From a checkpoint of a small contrastive audio-text model: 5.78M parameters, batches of 128.
Rows from block 4 of the audio encoder, named by matrix and row number. Rows with one number belong to one neuron. Each number is 500 + 40 x the weight over its row's rms, rounded and kept within 0 to 999. All counts start at 0. Numbers have three digits each. After the name is the row's rms in percent of the matrix's.
# u: gMLP up (value half) (encoder.blocks.4.mixer.u.weight, 336x256), inputs 128-255
# v: gMLP up (gate half) (encoder.blocks.4.mixer.v.weight, 336x256), inputs 128-255
# out: gMLP down (encoder.blocks.4.mixer.out.weight, 256x336, transposed), outputs 128-255
u.75 118:554510532499504471467508434491506554474536496507546494515570520545526515528533496504516489501496457371553502431535522471559464495505546438521568543507488493543438445548460460501471586453537461514524487506528549539484448456444536489517483531547471498481564471522494511526553486474457464507574469541545495539484515473494556491516503538485537442394476447529536482499517450512566453535425
u.76 114:515499445545495554521571477518443445445483470505595596531494503509512486421488582459461491518462464509456546532553491526487509594530514503488517612475572464523475503492509451463517514516504561501475461486540478523550518418440594452411503453545515516541538493499475534471521543512578434476533473497499477496473450511577475533515518444530545491537469527477503477454548479494457492502423
u.77 112:503480425552423491543489501526464503509472530503518484553468502479490497473464526562542454514506535504446487510499505485550484514472489467425536396533468484434556503499479485473547476467498525492494490521462473503517568519431554539505491534501564523501505467427442468566475497470531561443487540433507505524536484521545511499487523490500427555470484494436433476473444499527495510448454
u.78 090:521475552465496480479436522453560490518425548505573508501523498488442483506521385516518457520531460517462526520505425455543503489544537484515517448562511527431499448478500454560563531512527511514528539464421513563481495552484597535491463536480502456521553487553499476552568485475455505466532500544493476529546504631465519519436534519476520572531510540586523462478510493462437497508488
u.79 096:506474509564495511524488438425502464442493539439509431530458536538504517527529492540477497517567464432479529458536470499535513500499526481508446406468501541503475422503563476508480435540454517490467474418500513414477493508473460594527449543504552563505472521473544486473533444469492499563514477486550494450517538438472553495463467486556528526532482543413472634548425512507468399523396
u.80 080:515503543506485465507478540513424507513508503496428485475518469505434512472461451441474575554430507483501537565419535551498472482545527402509548498513518534520527499476550505463417495437485509573448484460461541502367483530512511500485481515502484508478460540498489495469528534491470497442383444451587568517527472505538429598478484558518569533446453547500536542493477445534455501557446
u.81 115:484529525518438483468462440481456407551453419498508543419537527482507497441432467474518545569555492499565459489491448496485496470441464479567475467469517454443545490561529496490476533518548588453490499543552484520462466502516561579565463546525516473558598514475450500482463472563534487521445459467500509544457473433470498468553477474473454492435477486560524515516469569502541569534495
u.82 084:469532528515509480480461414434453560476506490438540479495474520455485467472441424490543607507421484477508471489496506502473485438565465524491539486534513413488461499480505476480448451501465487502429430422484455505433500455557430459565524531549528454512590471520542510519478500414514505536551522509467479530435551492457524463507477585496499508587499493497522474499462479501496515515493
u.83 088:485523523444518467494504566521516474453505468452455521499493413435473501468500442559545510471498500542489504427464449535567414439492500515490578517495583494518522481468470490476509465513453483534537465449505475529448477522504473451476446475451498461454453560425460513474442435526438452443536493447586434566480489432508505455470500500574524520511498490489445508514464507432468493465554
u.84 100:475517504440498512521480529432508493577528507624571572543528512491467553458566482509583480436491578472498487497528486569466508479445496460492507537434505532475442503576526488492470459492519561430475487508561474527501512523483509492456496528564532505571440489426417465507450455493459499472524441521468482477497503461441427419555560522485519488481459509482547521494423467524508436454573
u.85 101:491510508469498503502522411421483508469437535544462476532585486592474538526454484484506485580525474567483438448481597440473582447489515487503523435550474419513474495480538519503480529526475474528577520559457527546572490500512500518464527485484530553458572520467556474487588476521478472453520471515544509517460458479473490499436458490505530462474440467535478505537515495536464506522463
u.86 108:514539531447446436524484507484485478479457422527504508511551533514561577526490484500551497495476524601511478491490449534464481439488481514446423536509506476448523477396555503482507439437490499514455507474577459524466438434434484523514469467507504469517553492498560465506508471507548576489449534495523506490507517507470526529467540432487455549540430505497553433524568560497503528554494
u.87 099:593573472468474514521478542534486542517564476542516551561511523464491505490542562488541578519515448529548515543537475517477617439520474524468466499477544550470476429464451459460442446449532500530468563493530538512515485453494535506541481466607564519503512569496521495592513507528449469486465512459449461501510558507545460546502556413472538480557536502554505543525455485452476483504469
u.88 088:576493529525556485514444507499455513504478511481496524559466521447513489446488524476473432533505488528483492474457423575544438463526524494508545439522512571521544469538532478388537512466448489552577565463432439504481545488462559441557482504522456517469456473426491519492444426461504455509393489480458493478470513524471504465479525485529497480498427501497497562537481422526489534570483
u.89 110:536590564510474459552469472482515505543459457479536456529489443531505477521557461475502485496493569476494517538487509442520538527493581458551537511445508430522528513464505481520479506483468487472578529442436447499532520459481576479531476473476431477537535433480569459431499574580495403522496506506496475408464440563412491469454488459524586455534493394478519525518539493534469538532480
u.90 094:455524518466474434471554479484506458422470508478514533465541502510412474464418400453550521489430555506517527534451569497478518422525508482454503483490488446439563496474505481502496535524485494595518461513466560479496566462528505513496422560496488509512541517485522550541472524508586518471525504502507481443520532527444459468523476533469488445498460531397545459527476545485574574531423
u.91 103:464536560561476482478488502500490484576556485524482520563533552458495523469430536479491514500527535452446490519532539535571591594480487507513450511478437466497467543532573552516428568479460488486562550510484497579488488485515500493483508540521531506502455450518517542478534487439461517499495465527422540507532486518420542532511468485497420505550524441513451566464464520546507433465474
u.92 103:478553554562486469563483485518483475454425508480530475522539536518529462487549502457503485526507405531575538461551482513499444470480532466481553494528430493468539481553506412461515569489550458463414480512473486512499561540511464479579502524453461480426504469490494437466468540465543545442516576463518529513508475556555445478528486466470459479532576551515540477438513526505586511472469
u.93 105:525540515439449453530490510527490542437479527587509498488434516515554524475521493463538477489505513529475549468568523528469434513534491473456551485454496487526475547450446479502446457546544447481557492485453473522466422502524531480451533499528473538537523454497464503517482517570552533559463531411521463517594523469558478535494492463470548530483507517479523459559490582454412493517541
u.94 105:531405476469478458427500471473447462472492466493521458483473514448425474459508522476558534488515501439555517529488456521452478503572408443503484638504585548470487557480499461436518554536444555457517465520513554461555462457442470526469534468494453475487461533525553489542510466443571469481563444475416537472427502533484471480505473474459544495453502506502540518482461547537504455501481
u.95 088:510329473474536534463437493567472531447552466508551511567480480493463494467473460503482505483437478518466479532581494486498516536503470463491518517490544537527560472451575437510549580493565433475486516500445501441524564555426560489464494496482482480536559477495415441458474493486479484572521590445511478494532473452504530521476450510507472454518496502541505524472506548580455528475488
u.98 107:523437551506548570497524415543473492411499455535525489486496520523514495532542523524531527449507522512517527504523505453542552497503511503446541468502529462579542477401429505463561438573557517464544533462513567469544515431541528448462505522498461466491519453458516505533564517483524478423507485450426526471438553510488482450579508507457522557517510505571462483444546484473524459493446
u.100 096:486531513517481474477476474463426462484479530489449491523498581521585538543512465567531507508432480526408504461483469492540473447478498584523443538497517459502472494480467464604525496538502519493440526543510583512489488542510479544497503519506548574502479539503466544510594518549463476521550457550525433518501453582520491482549515482477438469463494470515453534496558472476474549514509
u.101 082:474560469420418448463527549507534541532449547491447483488478510547472489481526500465460518448455540424440540407482423406500429481495475446473461477528576526547529462497542575443513501524418454461552489463480502561399439539452580431507485497508539490500558487531479501467483494499570449467548522466497521491481513533522523550518526463422520547519469496506507464484506517469526498469584
u.102 111:526524494457487506514481521516470519532439490493447486479527506497451502471444538494627564573483498534502541538529446478540522493509415561468555491515542563509447482508516521472519541468517520519502431545448525485517435501532468512439455479463570465520542484507490525510508558487546493482527496501499547493498524541487431503516544505472480530490484570438546467527498548502552572442549
u.103 085:488492466461506502497516544478554440493456446480525558588492545591508495472487490523504423510480498586492473511508494417527472443466519523465532483610433449444550501501497523465511468522495449496522543520509492519500460515470554534468471482500388553535555497496399472484432522444512515405559432516506580418486491496504502534515522420550537500501449495505472505532487487506526507520497
u.105 118:450565502525496559461510440456540442488457495581488476497511422534498471602505500560502535531495472504499495512486547489493571552481497482420553488506474532489490498508482484520465544485520405518444484398438512565479409462506491524417553518534474469504539525598505446517520520480531482437467577453532539495473524546599498536516498480537501460514583499494503543506535559470491519547563
u.106 109:512502466499491558449519481508529551471535443470499556501525440504503446472466540469484539535530438553405522520489510498489541440516487519500562492491521400473432521508453461552522516496511438588491491540478469540552578509554502497425485554606466444461551478532493448554461495457495462490494505492529541435461458473516506484527515440482496459440436443481477507546495484537574520548476
u.107 102:544503503460555402456402470506458469493428529479511478500493419469505522448420488448457532473550517449503499504524587515534556511476525530548453511451568477510418480514463428424480503487484521473524480501456474462536537570479511472502520459490564491490513489544482562481572486444489536434472505528538515513471466520540491534481444478484584531500470410471560462475487510451497497496518
u.108 095:465525515481525606501473486490470451495491439446496451522525526441451533479409493468498546529476523482549507541553544454469518517513488496431538481512506509493540495477549459487553515579509450560448474471534439446486512495460544504509529434519545479541486603550554530461442469457470533485531468532580530482433527468401476573504528475454533552464429484439478485539464572505481467442510
u.109 085:429558441365475451518485491469500528502478559502481482450484484520523535467452484525468546478494488538464510491447494474470533497502524450555480476496477516542441565467491498469493510534456505451450575478417573492531435483481487529534606534504451517580526520538469518464459420430531494482538442450528504454468548496536533567501511387502449453434513532410457438498489411565463491484543
u.110 100:513546491502543521512466446523528499477439524502518510512492515477417555550533455466519538474528527546498599454482481451476513559493449544477437579519532567522547574476435551516435495455496499424485507509518509464430443491453504522481517494482445560533446496512508568517465524432481413516487447504482476452542481465522534513461502574555451468476485488498500451493534570535469537489455
u.111 089:549510529424455502494452558494553536460495506479443507445505533449542529528615478413479482511521501462386425496445460505458411520568466516489520458509535548498496500444501478513507442496493493514545506521423410524488458472479455453443514502529559466412490542497514472474477448491534498471462490447477453499498495492495560509525590467510572531558441490472491444501530441538565562505462
u.112 115:515555501553443548501512499534473470503443599509496506503480504419587470549507520431501508507467471565490472514493470472465486529493570480515524505519466540538537454478505461428545539474469497516485549526560485433500492451537433466456442548506583508539506489415559496491490459495524449457508510477457480468444588525466500528529543529490540528520461469551474468490459577441459494527472
u.113 111:519526484486500465550478493539543508570467577520542507599466537443532525506459454556501494525512491489479458484542539423495543469490460505522453523473465474545456360440534494477501513469487586513512512498535536464497487492508525491486487405486507545483519401491452368498530506499548487489440510460515512511499545516469604536502439525500508527560529529496470490534417495572462518526517
v.75 107:510513586561457508483533597509521439488483489538484490533496503534504488526484490478515539465495468439462549554522447468506471496527443463442516493571498502537508509512461556478518479527502531501456448480550485489476564476464524491519567525509474508469426545571509456538511574494516450597483510499394530535484511478523477490536452532497558484515552508521558522503556453478506489502419
v.76 111:439472526548505474474553445465552547491558456559490466488457554560523531538494509521542578476483535479501470576507545546545510520484507566466452546452464493501491555543503489579473484508419472410518471498554443501467515488497525507498513499446523511505566502443537515539507513563440499478511424442462515480595490558579547436434535479518508508513523492498517537480492454491556557437513
v.77 105:501475493572495497469515493490543570516521559499506444501472493515539505442429548562514495552531442431503486484391440475427456455482483510470497522457469500518512515436546480482532480459520473511451461547482470435534501501475561553524478470456540532443453468448432500491397547445525482540500397466465503527449494458495497466479418546495572550508577472433520563509394482542498473472547
v.78 099:507477512589448496514537496461530416559537383510477541497486543532465568447427564499558579471558490514586532492541504513508460509462511519471528514499463489505465515499534473504509459521518556475549434467446566445485516473481507518549530519554500415486455444486531523526520489529507455507505488575414550497483451489526496517478485523493517535478406476398420509438468529555465478547460
v.79 100:499515474491552534482484577461483530538531452559456535453514517483555533501498491539599529546513532513497536455585474431498511436437489461573457466526488466520540596570494429531504518511523478514437499507420500525462453520473465538469513430480509458493524500548462512454438498544556455533548508481568471475554490441532504506512448537467419409507515522481512529419481526481503465489520
v.80 080:483460501505494500546517526498492505497475564491510470488528476479530513451486504432387477479454451551434532533492550503539472495524515624506473468489479487539535552469531432475519485478453457487522511463553432453474485473472422513492506492395372569458423562462552503555523509507461534491509471476504504496530504516470515550489414513523433491510499506473500545499527564461468470540440
v.81 120:503488542488463508429520483478557460489509490443476472509377465489462539469516508487505497530489450461482542469570435546467417483463477480544469509588544543525531515474492511569512517479541461500500517549408546509471503482481454454533498505482474476470458533532475500466504573443586535485487434469504478507577529548459465456525547525509509514483523517470496507510484555456464494563503
v.82 088:456505501547519517438511493515601482512471481478514534479514467494495484488537557521505515534552548545555448408476570398498466474483556424521537511540457480451436515480484495440525478439565493469500521437501509532485535584498457514548567514508494466465424474478521509576513463494508456507483494521486490473500506505469531452470474438499499466492567544517482507515560439566501517512536
v.83 085:506505586594526452471535475483497477467451497522504544490548483498441500476491423469458551500584450504573445429470479455553520485470570437525464493486477509492478438507537451468502432462460568531494485498498466528434504443448507549515448475492511476492499450462480489513522477504486515479542452496488466457560438492523530503453516500462502575430516541530466531571536444526479481511445
v.84 093:508467448488519529516487481517586510468532469494474513570503454532510490484472509462547560647508531502451423484464572519483545484476470460458523476536504511492542482511493522417509427495537506489444594418476542456481500513502461549525545451463485474491508499549503527472570501479508496500451490556555562530431570522525499473529484499460527514480544519514495456534515474605513462405514
v.85 110:504546509545516544497557501490553502506512471499516519531527459552544510499462471488471513504484517450600466515452546566544491562470498459510493488529447469531538454537541504513475494461565468422525522486542544490531467530507449494459479498503471460576497526452456465639501523533496472459410487538490486544529460581474447460534530471472483557478467530553588447467501447441434511495506
v.86 112:505423490479431470465482530524455489510496497542494560422467454535547460461518448504429491502497504524565475555538488565486545556485461464545519440536547530492499563487454491575487496460547497459489452566514430496514552543566588538420460501491491529550521525503481452482589485426499479529472451522484535501508485520472453475556461437532541479494584422424517545544507497584510492533517
v.87 094:555474538495461556518531452515462454516415484477495569451494467488461435533534515563501488503513476538524521470502544529477472501489512500465521539513498470462563506541548503484582483510561486445512552526484517522444470448510436435554509496525584466545497490544411489505516494495554571506442488472467498501529441448427478512456459474463521430518530513447439563545547463480430475517546
v.88 089:493518505450519478507513509536528501451503511532478494488461500565464441479547476562540479518560466576533481501482573429419515491463458394488557548484484472469548541472511496481484524504447429472500491549518463422496533512521479555531530554469523456519547497501534538418452500498439487442445470445579502508492472504452460452518526534519499592405561482488508586482509508494461472517566
v.89 103:483508491551592460503555525479556490446443403526478460544459523504463551544492492499379459508499544500580525447455489452445410481497504526464546546457544527415531523496481470452447500518552546551515478487476560496480508561514482452467469447522459542464416437459507580521519529499513489503443592591546475527507465499509456548500532512493437585492506497457454509398498401525412519465485
v.90 107:516496542472572469471438530516541518510470463508412538530504493502506508448523541537464511528592492543469509435465471456468487534433512483462501543545542465521553473493493502513526459473478488519384479437560509445427444515479467439462497472533488584519514504518449435535563516514547538411548482522501579517505504494520477547518558520502480494502561508472522547455488432515422552502518
v.91 105:532487463471461522573527478490550489524490519473448496423464441499492532482505466494514527516454439434518490454462549514458523500519556504427497537477489495458500482587517501433522562397580498524496541540579466538544547510540482492492446518509488509531489463492521499572408468506500506482556510492551528553485484446471525496532477509419512523420501520559475472486487459418573499432457
v.92 102:472506477526516493492516551492508470594521435478576543484449469539489485580505522538534506511492456564476522422475516496468464498564514489561527581512512516484550565487493533520432470489487523502443456550490502523556531431493498499494407445524492372551483593482489469461441442520456541519509464525483459425520536538514545506523525531537481406544532538428532554544544466459475558457511
v.93 110:456513479429482535546434540473525537490529485467481477513448510473471586536525568458548511466537556516589510534486444574526491553476443438534516514500526484569533508468446536486536496483525492556504491522455463393551515471420461540486462480456436492498504480532447519510524539538507534509431549563455514448487518541570502515464474418525560522486472501529491584532529480444573484460450
v.94 102:470517504489484497474546485493476555419566498503437540488487431535547526500492417505450486487510536531537554579473432460501465502529487566489522495585514487480472473576491526526556491488493453472511515494589482512425430540445517520472461501528506492555451463425453553461515532491449469500524505428508401514515457444446502448599457563536456421496453520465484520462468541437476490492503
v.95 099:479497550474528533509398511527548454490495545463508460588472500504498464496510510437542468529508555555447513492483526518550426533524479436498509564519449486499490530536526534504522519543441572468517550494492508533484519457516452554429573463466490495517481501492525452566591497530487515537462484589521498551473516490519447524492481498528505525481508494524413455492507451481491479535447
v.98 097:471607474486445464518429522452510490469499527514485510474507491483410435576482563470465483436551472478542568540488448537499513558568461471483521444511525493484439464539505472493540458506544563478460561523549499561501473533514514517453537518519496483471513406522525463525531503439482510467462495432557557528422516545528578532524466576581515453515454521504522549525588509569548448475538
v.100 104:498471556462477522561518494534514519533535542455523476488487490485508444456477511455460515529477500538541465463547506551471503530539465519546438441431494408444481511443489471477483546581542537525532546469453447502480448519578527536507540477511525463508565495436442390484550453516425475484411444524525511428473483496441474547527575547398484463516486474488539494484489529492486519557527
v.101 089:500506403500488494502513561555366509576491418487499530531470539530528471479403493503457469514549471470499514475498445488472551483417508543591460442512558550521429558544495513443520481530493460548490485535498509479512483456471433462497514529520484424505460502491586547542478521483524473412477484575511551519505480513576520494517536600421472516444482478470496471457487555430484423520523
v.102 103:532483494543561521492509420484500529516558508477577427465471529536550459516619546467490512512518533489576516436527546543513468552495479511532515484523528472566460519509470542537537494478521521512574503557480491473493556466474514518489477427529556525593571480478480509426436522431458478554469498450533579540542498460469578447502476471530506490480472506490445458513495524427542545441596
v.103 094:540510468524447532554493506484504523462571508497537486439410477464475526551534509495486433470500549461449565440532527525493480587504505502489522543506492510488546511534466424427443556505494408482503517498513481492492499552488599446459479488491514520468540571526537474506445421457454436458495458493482432572463506511508437527523517476545507499490471527537460463449503472549516526461450
v.105 110:515424551483399481478507505512503487497498468522502475393524473489526538461499465474548542565515508482501521481521463528525530534453550472500493522474522479632575487478610504484482500531511457515430513429510472448527515510476505466464504556460540455495513451482510479479509546490536513493524461519469570479495547464534480610494512471515532502531534514477551464491487533508503553535565
v.106 112:501510518486465446443452538557527426507402409465542482518494488532469534515461498467476545504529512561552529480420491507533526516496454590540485508428554489538473472466486433544474451493493514521470475491458473496533504488503492543508458510552458548485472472564460432516467555453467497505504456584534571462468502537570525510511442475544448490454603514431435485489476481551507492495552
v.107 097:437602536534447490475505495443593503554450572492542480472489442416555504460486511413508527495542517405447418481514471500511502518527541501485457590501470528522496516564503505548550462558471481495457537536445538436569480477542430503495493481492520606497472433494427525518534501514560524461526549522523466428562511483507588517438535524543496459606530509536513491497493550466489543479504
v.108 103:451540524532486473545518541497417462451421598539481446565530568484523469534503431544508509491462478493538426423551468558500454494487527518458507532505466489495477533553439521503615513548458604463526539522601437476474548542553528480515502530543461508533493440566483526501526458478581495473449456512453484530532527545521540483497408418533531489497442497539509478486513469525532541522463
v.109 092:490503498417536473564540432454467481523418497502481548458455514458512469511476513528491522452474423511481531498469565547493480473493494452547506550508552579430449580458494519432505557492467507437494561496482497509525527446516493568510516462459501508428504491552492476432512489599512506472483480531498485502533561428532477534494542487521533535501542478401509463514489545542444507486497
v.110 091:532465477525512598506458476465477417459515486524458456577478463517432480442594547439556490456507467443507416506476514528538453528547530459481428563497477527506473562461561381461447547578488501473509496533528511481547440558546529449492446506484580554539521460493534479516421523538451502506463528524542488465516427516512524534469539524443507471526501477518552428479462481511584447452474
v.111 097:508559539436484506528482399469472458474408538542436551501595475486557446442502513512461495530460567481502511549486475543491496493479566485443456461549575481476465453499523462483496487479505467494597505476470537485366463448470514547445491488561498443503520493515469421417487508536427521502596551525555522484513504494525510479517481529594508490460496502460452480506525475528489468510500
v.112 112:480438504470452508505449522527494483530391453532521494545603527456560538532484511519492462518455528507563521523500486495530564482554468409475411519461477503458566493492479445604522540461498437528475606425484501482483564546459496518476570568554424426457523551503538450523500522406506545475547514452423460554510529468490452499518542482446586509462471480452480496509518489536506492535463
v.113 108:547478479552459550518476518514516554461506582528555452520428494503520517449503502467540440480502502532478552518463514562478482466517517584532592539515518416564471475505545515496502528612548535426509529489495538532528471520557532528535492473492522544485514513489460460511471513507564477410456508537498493519517540473546545465447503499520429552506507515560522456490458535489477496560531
out.75 110:464527509536484465508480465504495533503471538429401518437496555481497529477460476509463477442455481583481565516454494489499493426444539474507458494419485463451492500462545525599525539488472413491489506480533474445471534452500462516466559551478423470505505506443501453507493430475496538485481485501577515495498548489539487584418469531452468536518474509471523529546585479542493484442516
out.76 113:533527468517525513509495483467576454452465455547504460549532473561557538479554433536455460470420521505605487548464525492460493545549478435536455479532557519422503461503530510482549477482462527513510544430470528552484515563567571517514603458540527481490504539520473480535475489469505459419468438463494494494505513530490517561459456536486454452540533462488504517525477524536526555508448
out.77 106:482483521468496534540586499502539573486573555481522499480460506493534514495472393470471499530432482502543535505580566588467497481450521494518456479456485503439521481508480503562447427492455483473508489436541496484515447447520445568530512456529439500431495493503441548484518500557492496516515435539517457463486553492492498430471483505509526446517506522553560544578433549566461500507586
out.78 096:431517537519559545492473555490502553470373549540487464472439450506551517516483540579539456487526444579517504500530492507541509512558470553579490477502479440510540538508541458499445493496434478515386481546445526502564448521556512496479570507522479532534502514557531580469459492459529492506486434481498535503416576518567559455495495526513542468551509527437470509557538560528430559476508
out.79 098:484457542522499562470506491502499504594488492492530498476525483481446506486529492476512579488527545506490532566485464422454505498465435474483477505483518475499549519478513483514525519459449529387538533527535503573460554488471467529517505412524442469478492570578500426536414535443561580506503532517476453555532534563410432509471530495504497538463511484540505447460500510513476477487559
out.80 084:434432525483492451423505446456547490508554525579523506508492504472483484515536500460489549437452535480532389551520486480511560509437561524492502490519493498554509530466518487479557488529497490486478545562490508441561566499409443474560495465550522531447526529487541510514415557513535490403561543548536508524506605533503547475514474452465461572552498421500462438473460500517523497491482
out.81 111:530489486534551461474517481466506475468506489514496551507490442566505503521442522468490512455476510458543587526497487491561479491429523561439525504570463541541584481460506490452495539486515472542515551429531516536479483542542487516493508472533487461483412411435476515464490488497504493519498531529600493473515542489479464397576475477462551514469457517579516460464519552500528509439409
out.82 088:517464479524501405492485515498523475524493506481493516482505473543491480506530444438520483509504558497586508538610482439544471503468579487505515457509446524519538534485452477522499480559472470504556469497556462475532516463458549562442545461482475526582493558499524452515487503506482491553544511453523566479544505551475499530534546449482599454443465469519569495543503541501577530512520
out.83 085:512507426478479505548590481475450514537564531588488457470458531487554437500541479492422485470476485491457557539527582534516489507501482512488390508545556564433530546566502491428403582445520552501517659472523590397503520500463530537506496539514531474476524470524426557554490534467535507587465508446521527473505498482511522493497516467444485491460516564463462469518514481471482511495471
out.84 094:494489466498557456490573527533554465552471528527478415502456438532518503554524452499442465569500459447535493489475558564565533471556533491565482439493536560508526483484438504510500517551425498490530471562529521502520491586521501450510522462515470534486475524497553470515520423471449476494473558397509450431447496484509482489443463521537525431492549541489468520479445486463483444457554
out.85 101:517515512491505445556466491514527427470507471438578432507470528540501475534515514499508509508506465584459483508541539453548512417473471577563567528483488473471509532453487559553467451542457532549523492480447466487499536551447514520492504464544490517495531540470523516453539390553519461515539437501534556502435566486496518472510517413559471457504505487464507466415455404486527526505469
out.86 112:512446475513512505490479511477420565537502545530506498504497567499535503565533658519507501445508547544395521493487386443463549411480538490518517500464461499513572455465462482517434506481483451525523448461476507472491509475465507501435469433551511487488518527449484492439488433438475472530491412426519452534486499424485494566520421495500475567458484439567456472434494451461482502571531
out.87 097:470500527481507460493534510404489551460515495449526465509528470549503488540519493510525508451448478463498480512418533481481453556524487517548517509534446601494533469564513499523504539470520547508541481526472509478506511469515420465507486547523470571481498407527532446475515534484585500435475506491549506469440495537449467510473498586570503517512476528485531504498533424550512460548581
out.88 089:458470526496483469507423551562467517508480522528496435437489528543485568533501450503554559474563499476501565516583494508523535534445440578528498486570479471494481453445493544512517463518595591472486462464504572495517485480432429498458470538437519524554521507526453538563525567442463563539510461500567534474500545550480508480517536517395497523550544515516542519474469525492541490485489
out.89 105:499458430511462525497467463571434502541472563423557559540432503496527495477498509500546503462466520459502549485435479536524493525518481432470474553452540584537531487518544452499480473571524501506447528480499598503464495555407521449412430612576519474502536511489539407531549457416498414406468492473422485521511528525490483513497553560466534459483516438523524511485499514525490489485571
out.90 097:518426507500546564452443489432557537447479507461499489510456519488470483594492553496494483504531517460488475414524463495484479455595428490475523507510489486539464497550504528473397502522510544479538532428499454500491482484492492533495519522520525523437460524518449610458460536540452533571474456480581469522494525532518454496584422474503489531417471464509565449479568498453428515459460
out.91 109:431416524457498492487527453546501488496531543542547493509558542507519524509542513542526565537483421510429480434526530463502475489552626523556484471474562499463497528468488536549490517488510459472443512512385487447497549492483468521553496421457509460546499533431448547524499514517535459421496503508449495497500508469453536597487539479609500508559563495543483512492496534539494486435494
out.92 103:480499543521521468501471503514455667443487510549606469549533440531535518457523522494534464458542514535465453472515485521546514493507500497464526480545463502472509566524484489520544564506573509540536497508477496550571482457441539514497430421516488571467541477468492503588577517495495496571522556525444442530456457473464506499545500436465492396508480518497468498513505530539511441498511
out.93 105:525479483483562513421499517533464453470492583436470512470516456522475515468446495484471484472562478514538454456526546495516468554527415512517530524484535579512500492556526552487526539522501474524407455508507521526477493525553479462512554472550484464440427525463544524536489480485494510476524503434571523531531517484490513508439485574594457555493554493505432510420551469450537485534506
out.94 104:461498491546506548552446514429450465477462532514463457521503538434495530505522526501521521453484501548464557497490474514453522486493507470532553495433503416499523510519442468471448499523480539540545605435568464595415555527463504445476517483520544449457475466540461468516480564488478433480511519536577477499474494446517512504446527498489443546543541502470501441489476546461537490496548
out.95 098:535494548528485501435593471517515510482507500488458463471537481542518576460432519515433523480529438419426475464474442522452542437492511504494479463479460477444351532453499503537491511537575455473468469552537530419551531472533400488506522514498542560450453504471526563546561528532490545475406458452452537496487419531463487433509444460551457460509526539514537506544528466494451498522488
out.98 102:528534520509510540489461450563477544485549540521482475539487509488472508426449505494508472458449471509494525535533484536462589482430480479519492460555471461486552450520485434525461529429495492511459425535460451521523546528588506520498452578542522532424447556545451471532456528498498444459477511502539511564508465509554486483479515505504551455502538552502495469459464504482473493567515
out.100 098:472484640520493473521464489596433468469484476524503503432517477458488487432607483557552481504523486495539488499445513488432513530481457476527526461596520505435528543503579523459472424542520489535485459476499497489517509466531547487506520559437406433515586431517476527484424461514512479587498527546524486501469519482554515483512476469623518588471538497496526520513470432468465519522481
out.101 090:561560495537503517476466478479539491441567460471566440559524527470541494463493498507523476541532467575487468514497538504534500537526497527497454467464533496466437521543484528513477504473534436489543457572476484434540477446507520494504476490528509476586500513429523512492535465402463577466500487530616523473471546471417527513529448554571494537482447547444471492480481449493439465531437
out.102 113:491514554498546418513511417570505486459531441557490488393566501482516463504445458527444485468497469438520438485558507530487454501442455494456422482464473494475469534467449440467507439427449490501488472499556516517402457491542471458544505615494510491500550496514498478450559582482523462453538548525488495537503505534448516539547474450498535461461457537560509496510476415488459427526559
out.103 091:499503518465460463485467449527436558554544539522484495495469433495480517484390565540542602472467528521467500534533493556511525580481486558538473532504431471443579513418483543467507412543615463541477503484526526520450547478455526428513514500494542465549539449488572558451512485470482536501490560523436471512516467441548498527488468506544495567448486548533575535555507511530489490525414
out.105 108:490486521502495482451525583552516518563579500429491498551516471499438548436473421493481461513519486463520449432518469461550461470475483549505490505438508499471452467617525443492513501429507490495499404569489439430521495473526517436510564487473433487544529590505478470518523539503512459466488488500475506460427454466448499514532466504443507421492497471447490530517445526563529486551525
out.106 103:432507493521466524409585520504475450419523517515505477498554580524477513459501549421506516538566502511510529490538495551498530497413567422462396503548498578489471471485437447494541498550440494549592495523474497521440496469471507533509508448513458448488513528565542445468505500488479523522556588517503564523497547530485494507441521458459529500493567447544546466469499482577434524473436
out.107 097:514411485487491422390567511486524504498512474496430451455466461494434452516504445547557518462529518470522485471492538450474520565475484540490438513515535514548512531519429485490543532493466499491442575519498478522490522488513553536440424485491568494472572537511553478494462493547422557581541453447471497460542508520503503512510416448558468570540509371435503530512519516455576505610498
out.108 092:553503535540460487499501564510510501543511536532498520443434462457469520471563450530465500472422549475523473501420475513517491476533491526517475450517522494468456492482443487465486513507478530497557525471509459527538516526522518460465489474517532540492550417538455591493517519432483569515473497477491493517537500537564512523557507524500435482474529500546483507543545445542517513533440
out.109 087:569528518564408541472538539488483458428486489469510507446520552534443472501458451466499447511525558484501533486526482463522415578425442432524468541497482439480480436474515491536502529491524504501504545497557471494480445531547511493526477480536537569457551470536518428466462535575530525452455482503558502553479468413445478511459434482510506474541508516500510508499504511470453521484471
out.110 090:468480501423519449485518400476489510441567460412468483540405540562448532578481397507460480499499521513531452502535564530477512454527473545534480477509427498487552536528500490533506478510476496579486475490457473480580543466521537466443499549508488511496527535490468482478502529553504507541573423472464548500512508562548488504502455489546426476481533484485529577481511513471496503492526
out.111 094:427553492536487535516439467520486450478513565561488478447525496540497453458456495488357522510545466449480528564513468454488527449536485476530538538552511530485450478480456528557468556546518517489473447417563517490483541541474515519563461539513495544537436462468482483516439532484519601466531547499563500481515510499494464489507425506490520577542499552483424475461496482493547503492480
out.112 112:529482536434530513530430607519486536515457439498567544417493496539447494535523506468590471486500492526513410508555461577493522457439531520499457552491542555505509503474495535512480434530505462529536525490487536499463441443491490547540587523504540551472489543474480537545418560570522508516551421504560512511516502524526485462474486505481518518464578537483505432536470527491562614442564
out.113 112:509441458560489551518465580552541438532491414477430526478519500517504451476522521493548426519546487528497522559547449537467535507492486429493588495457540528474524470514557496506544523475502493502434436494503505468528487454393503482559477454473536526521474499476470523464490574540500470451479522502468556438526509441438531566523518479530446540551518498521517522501524429505481475477492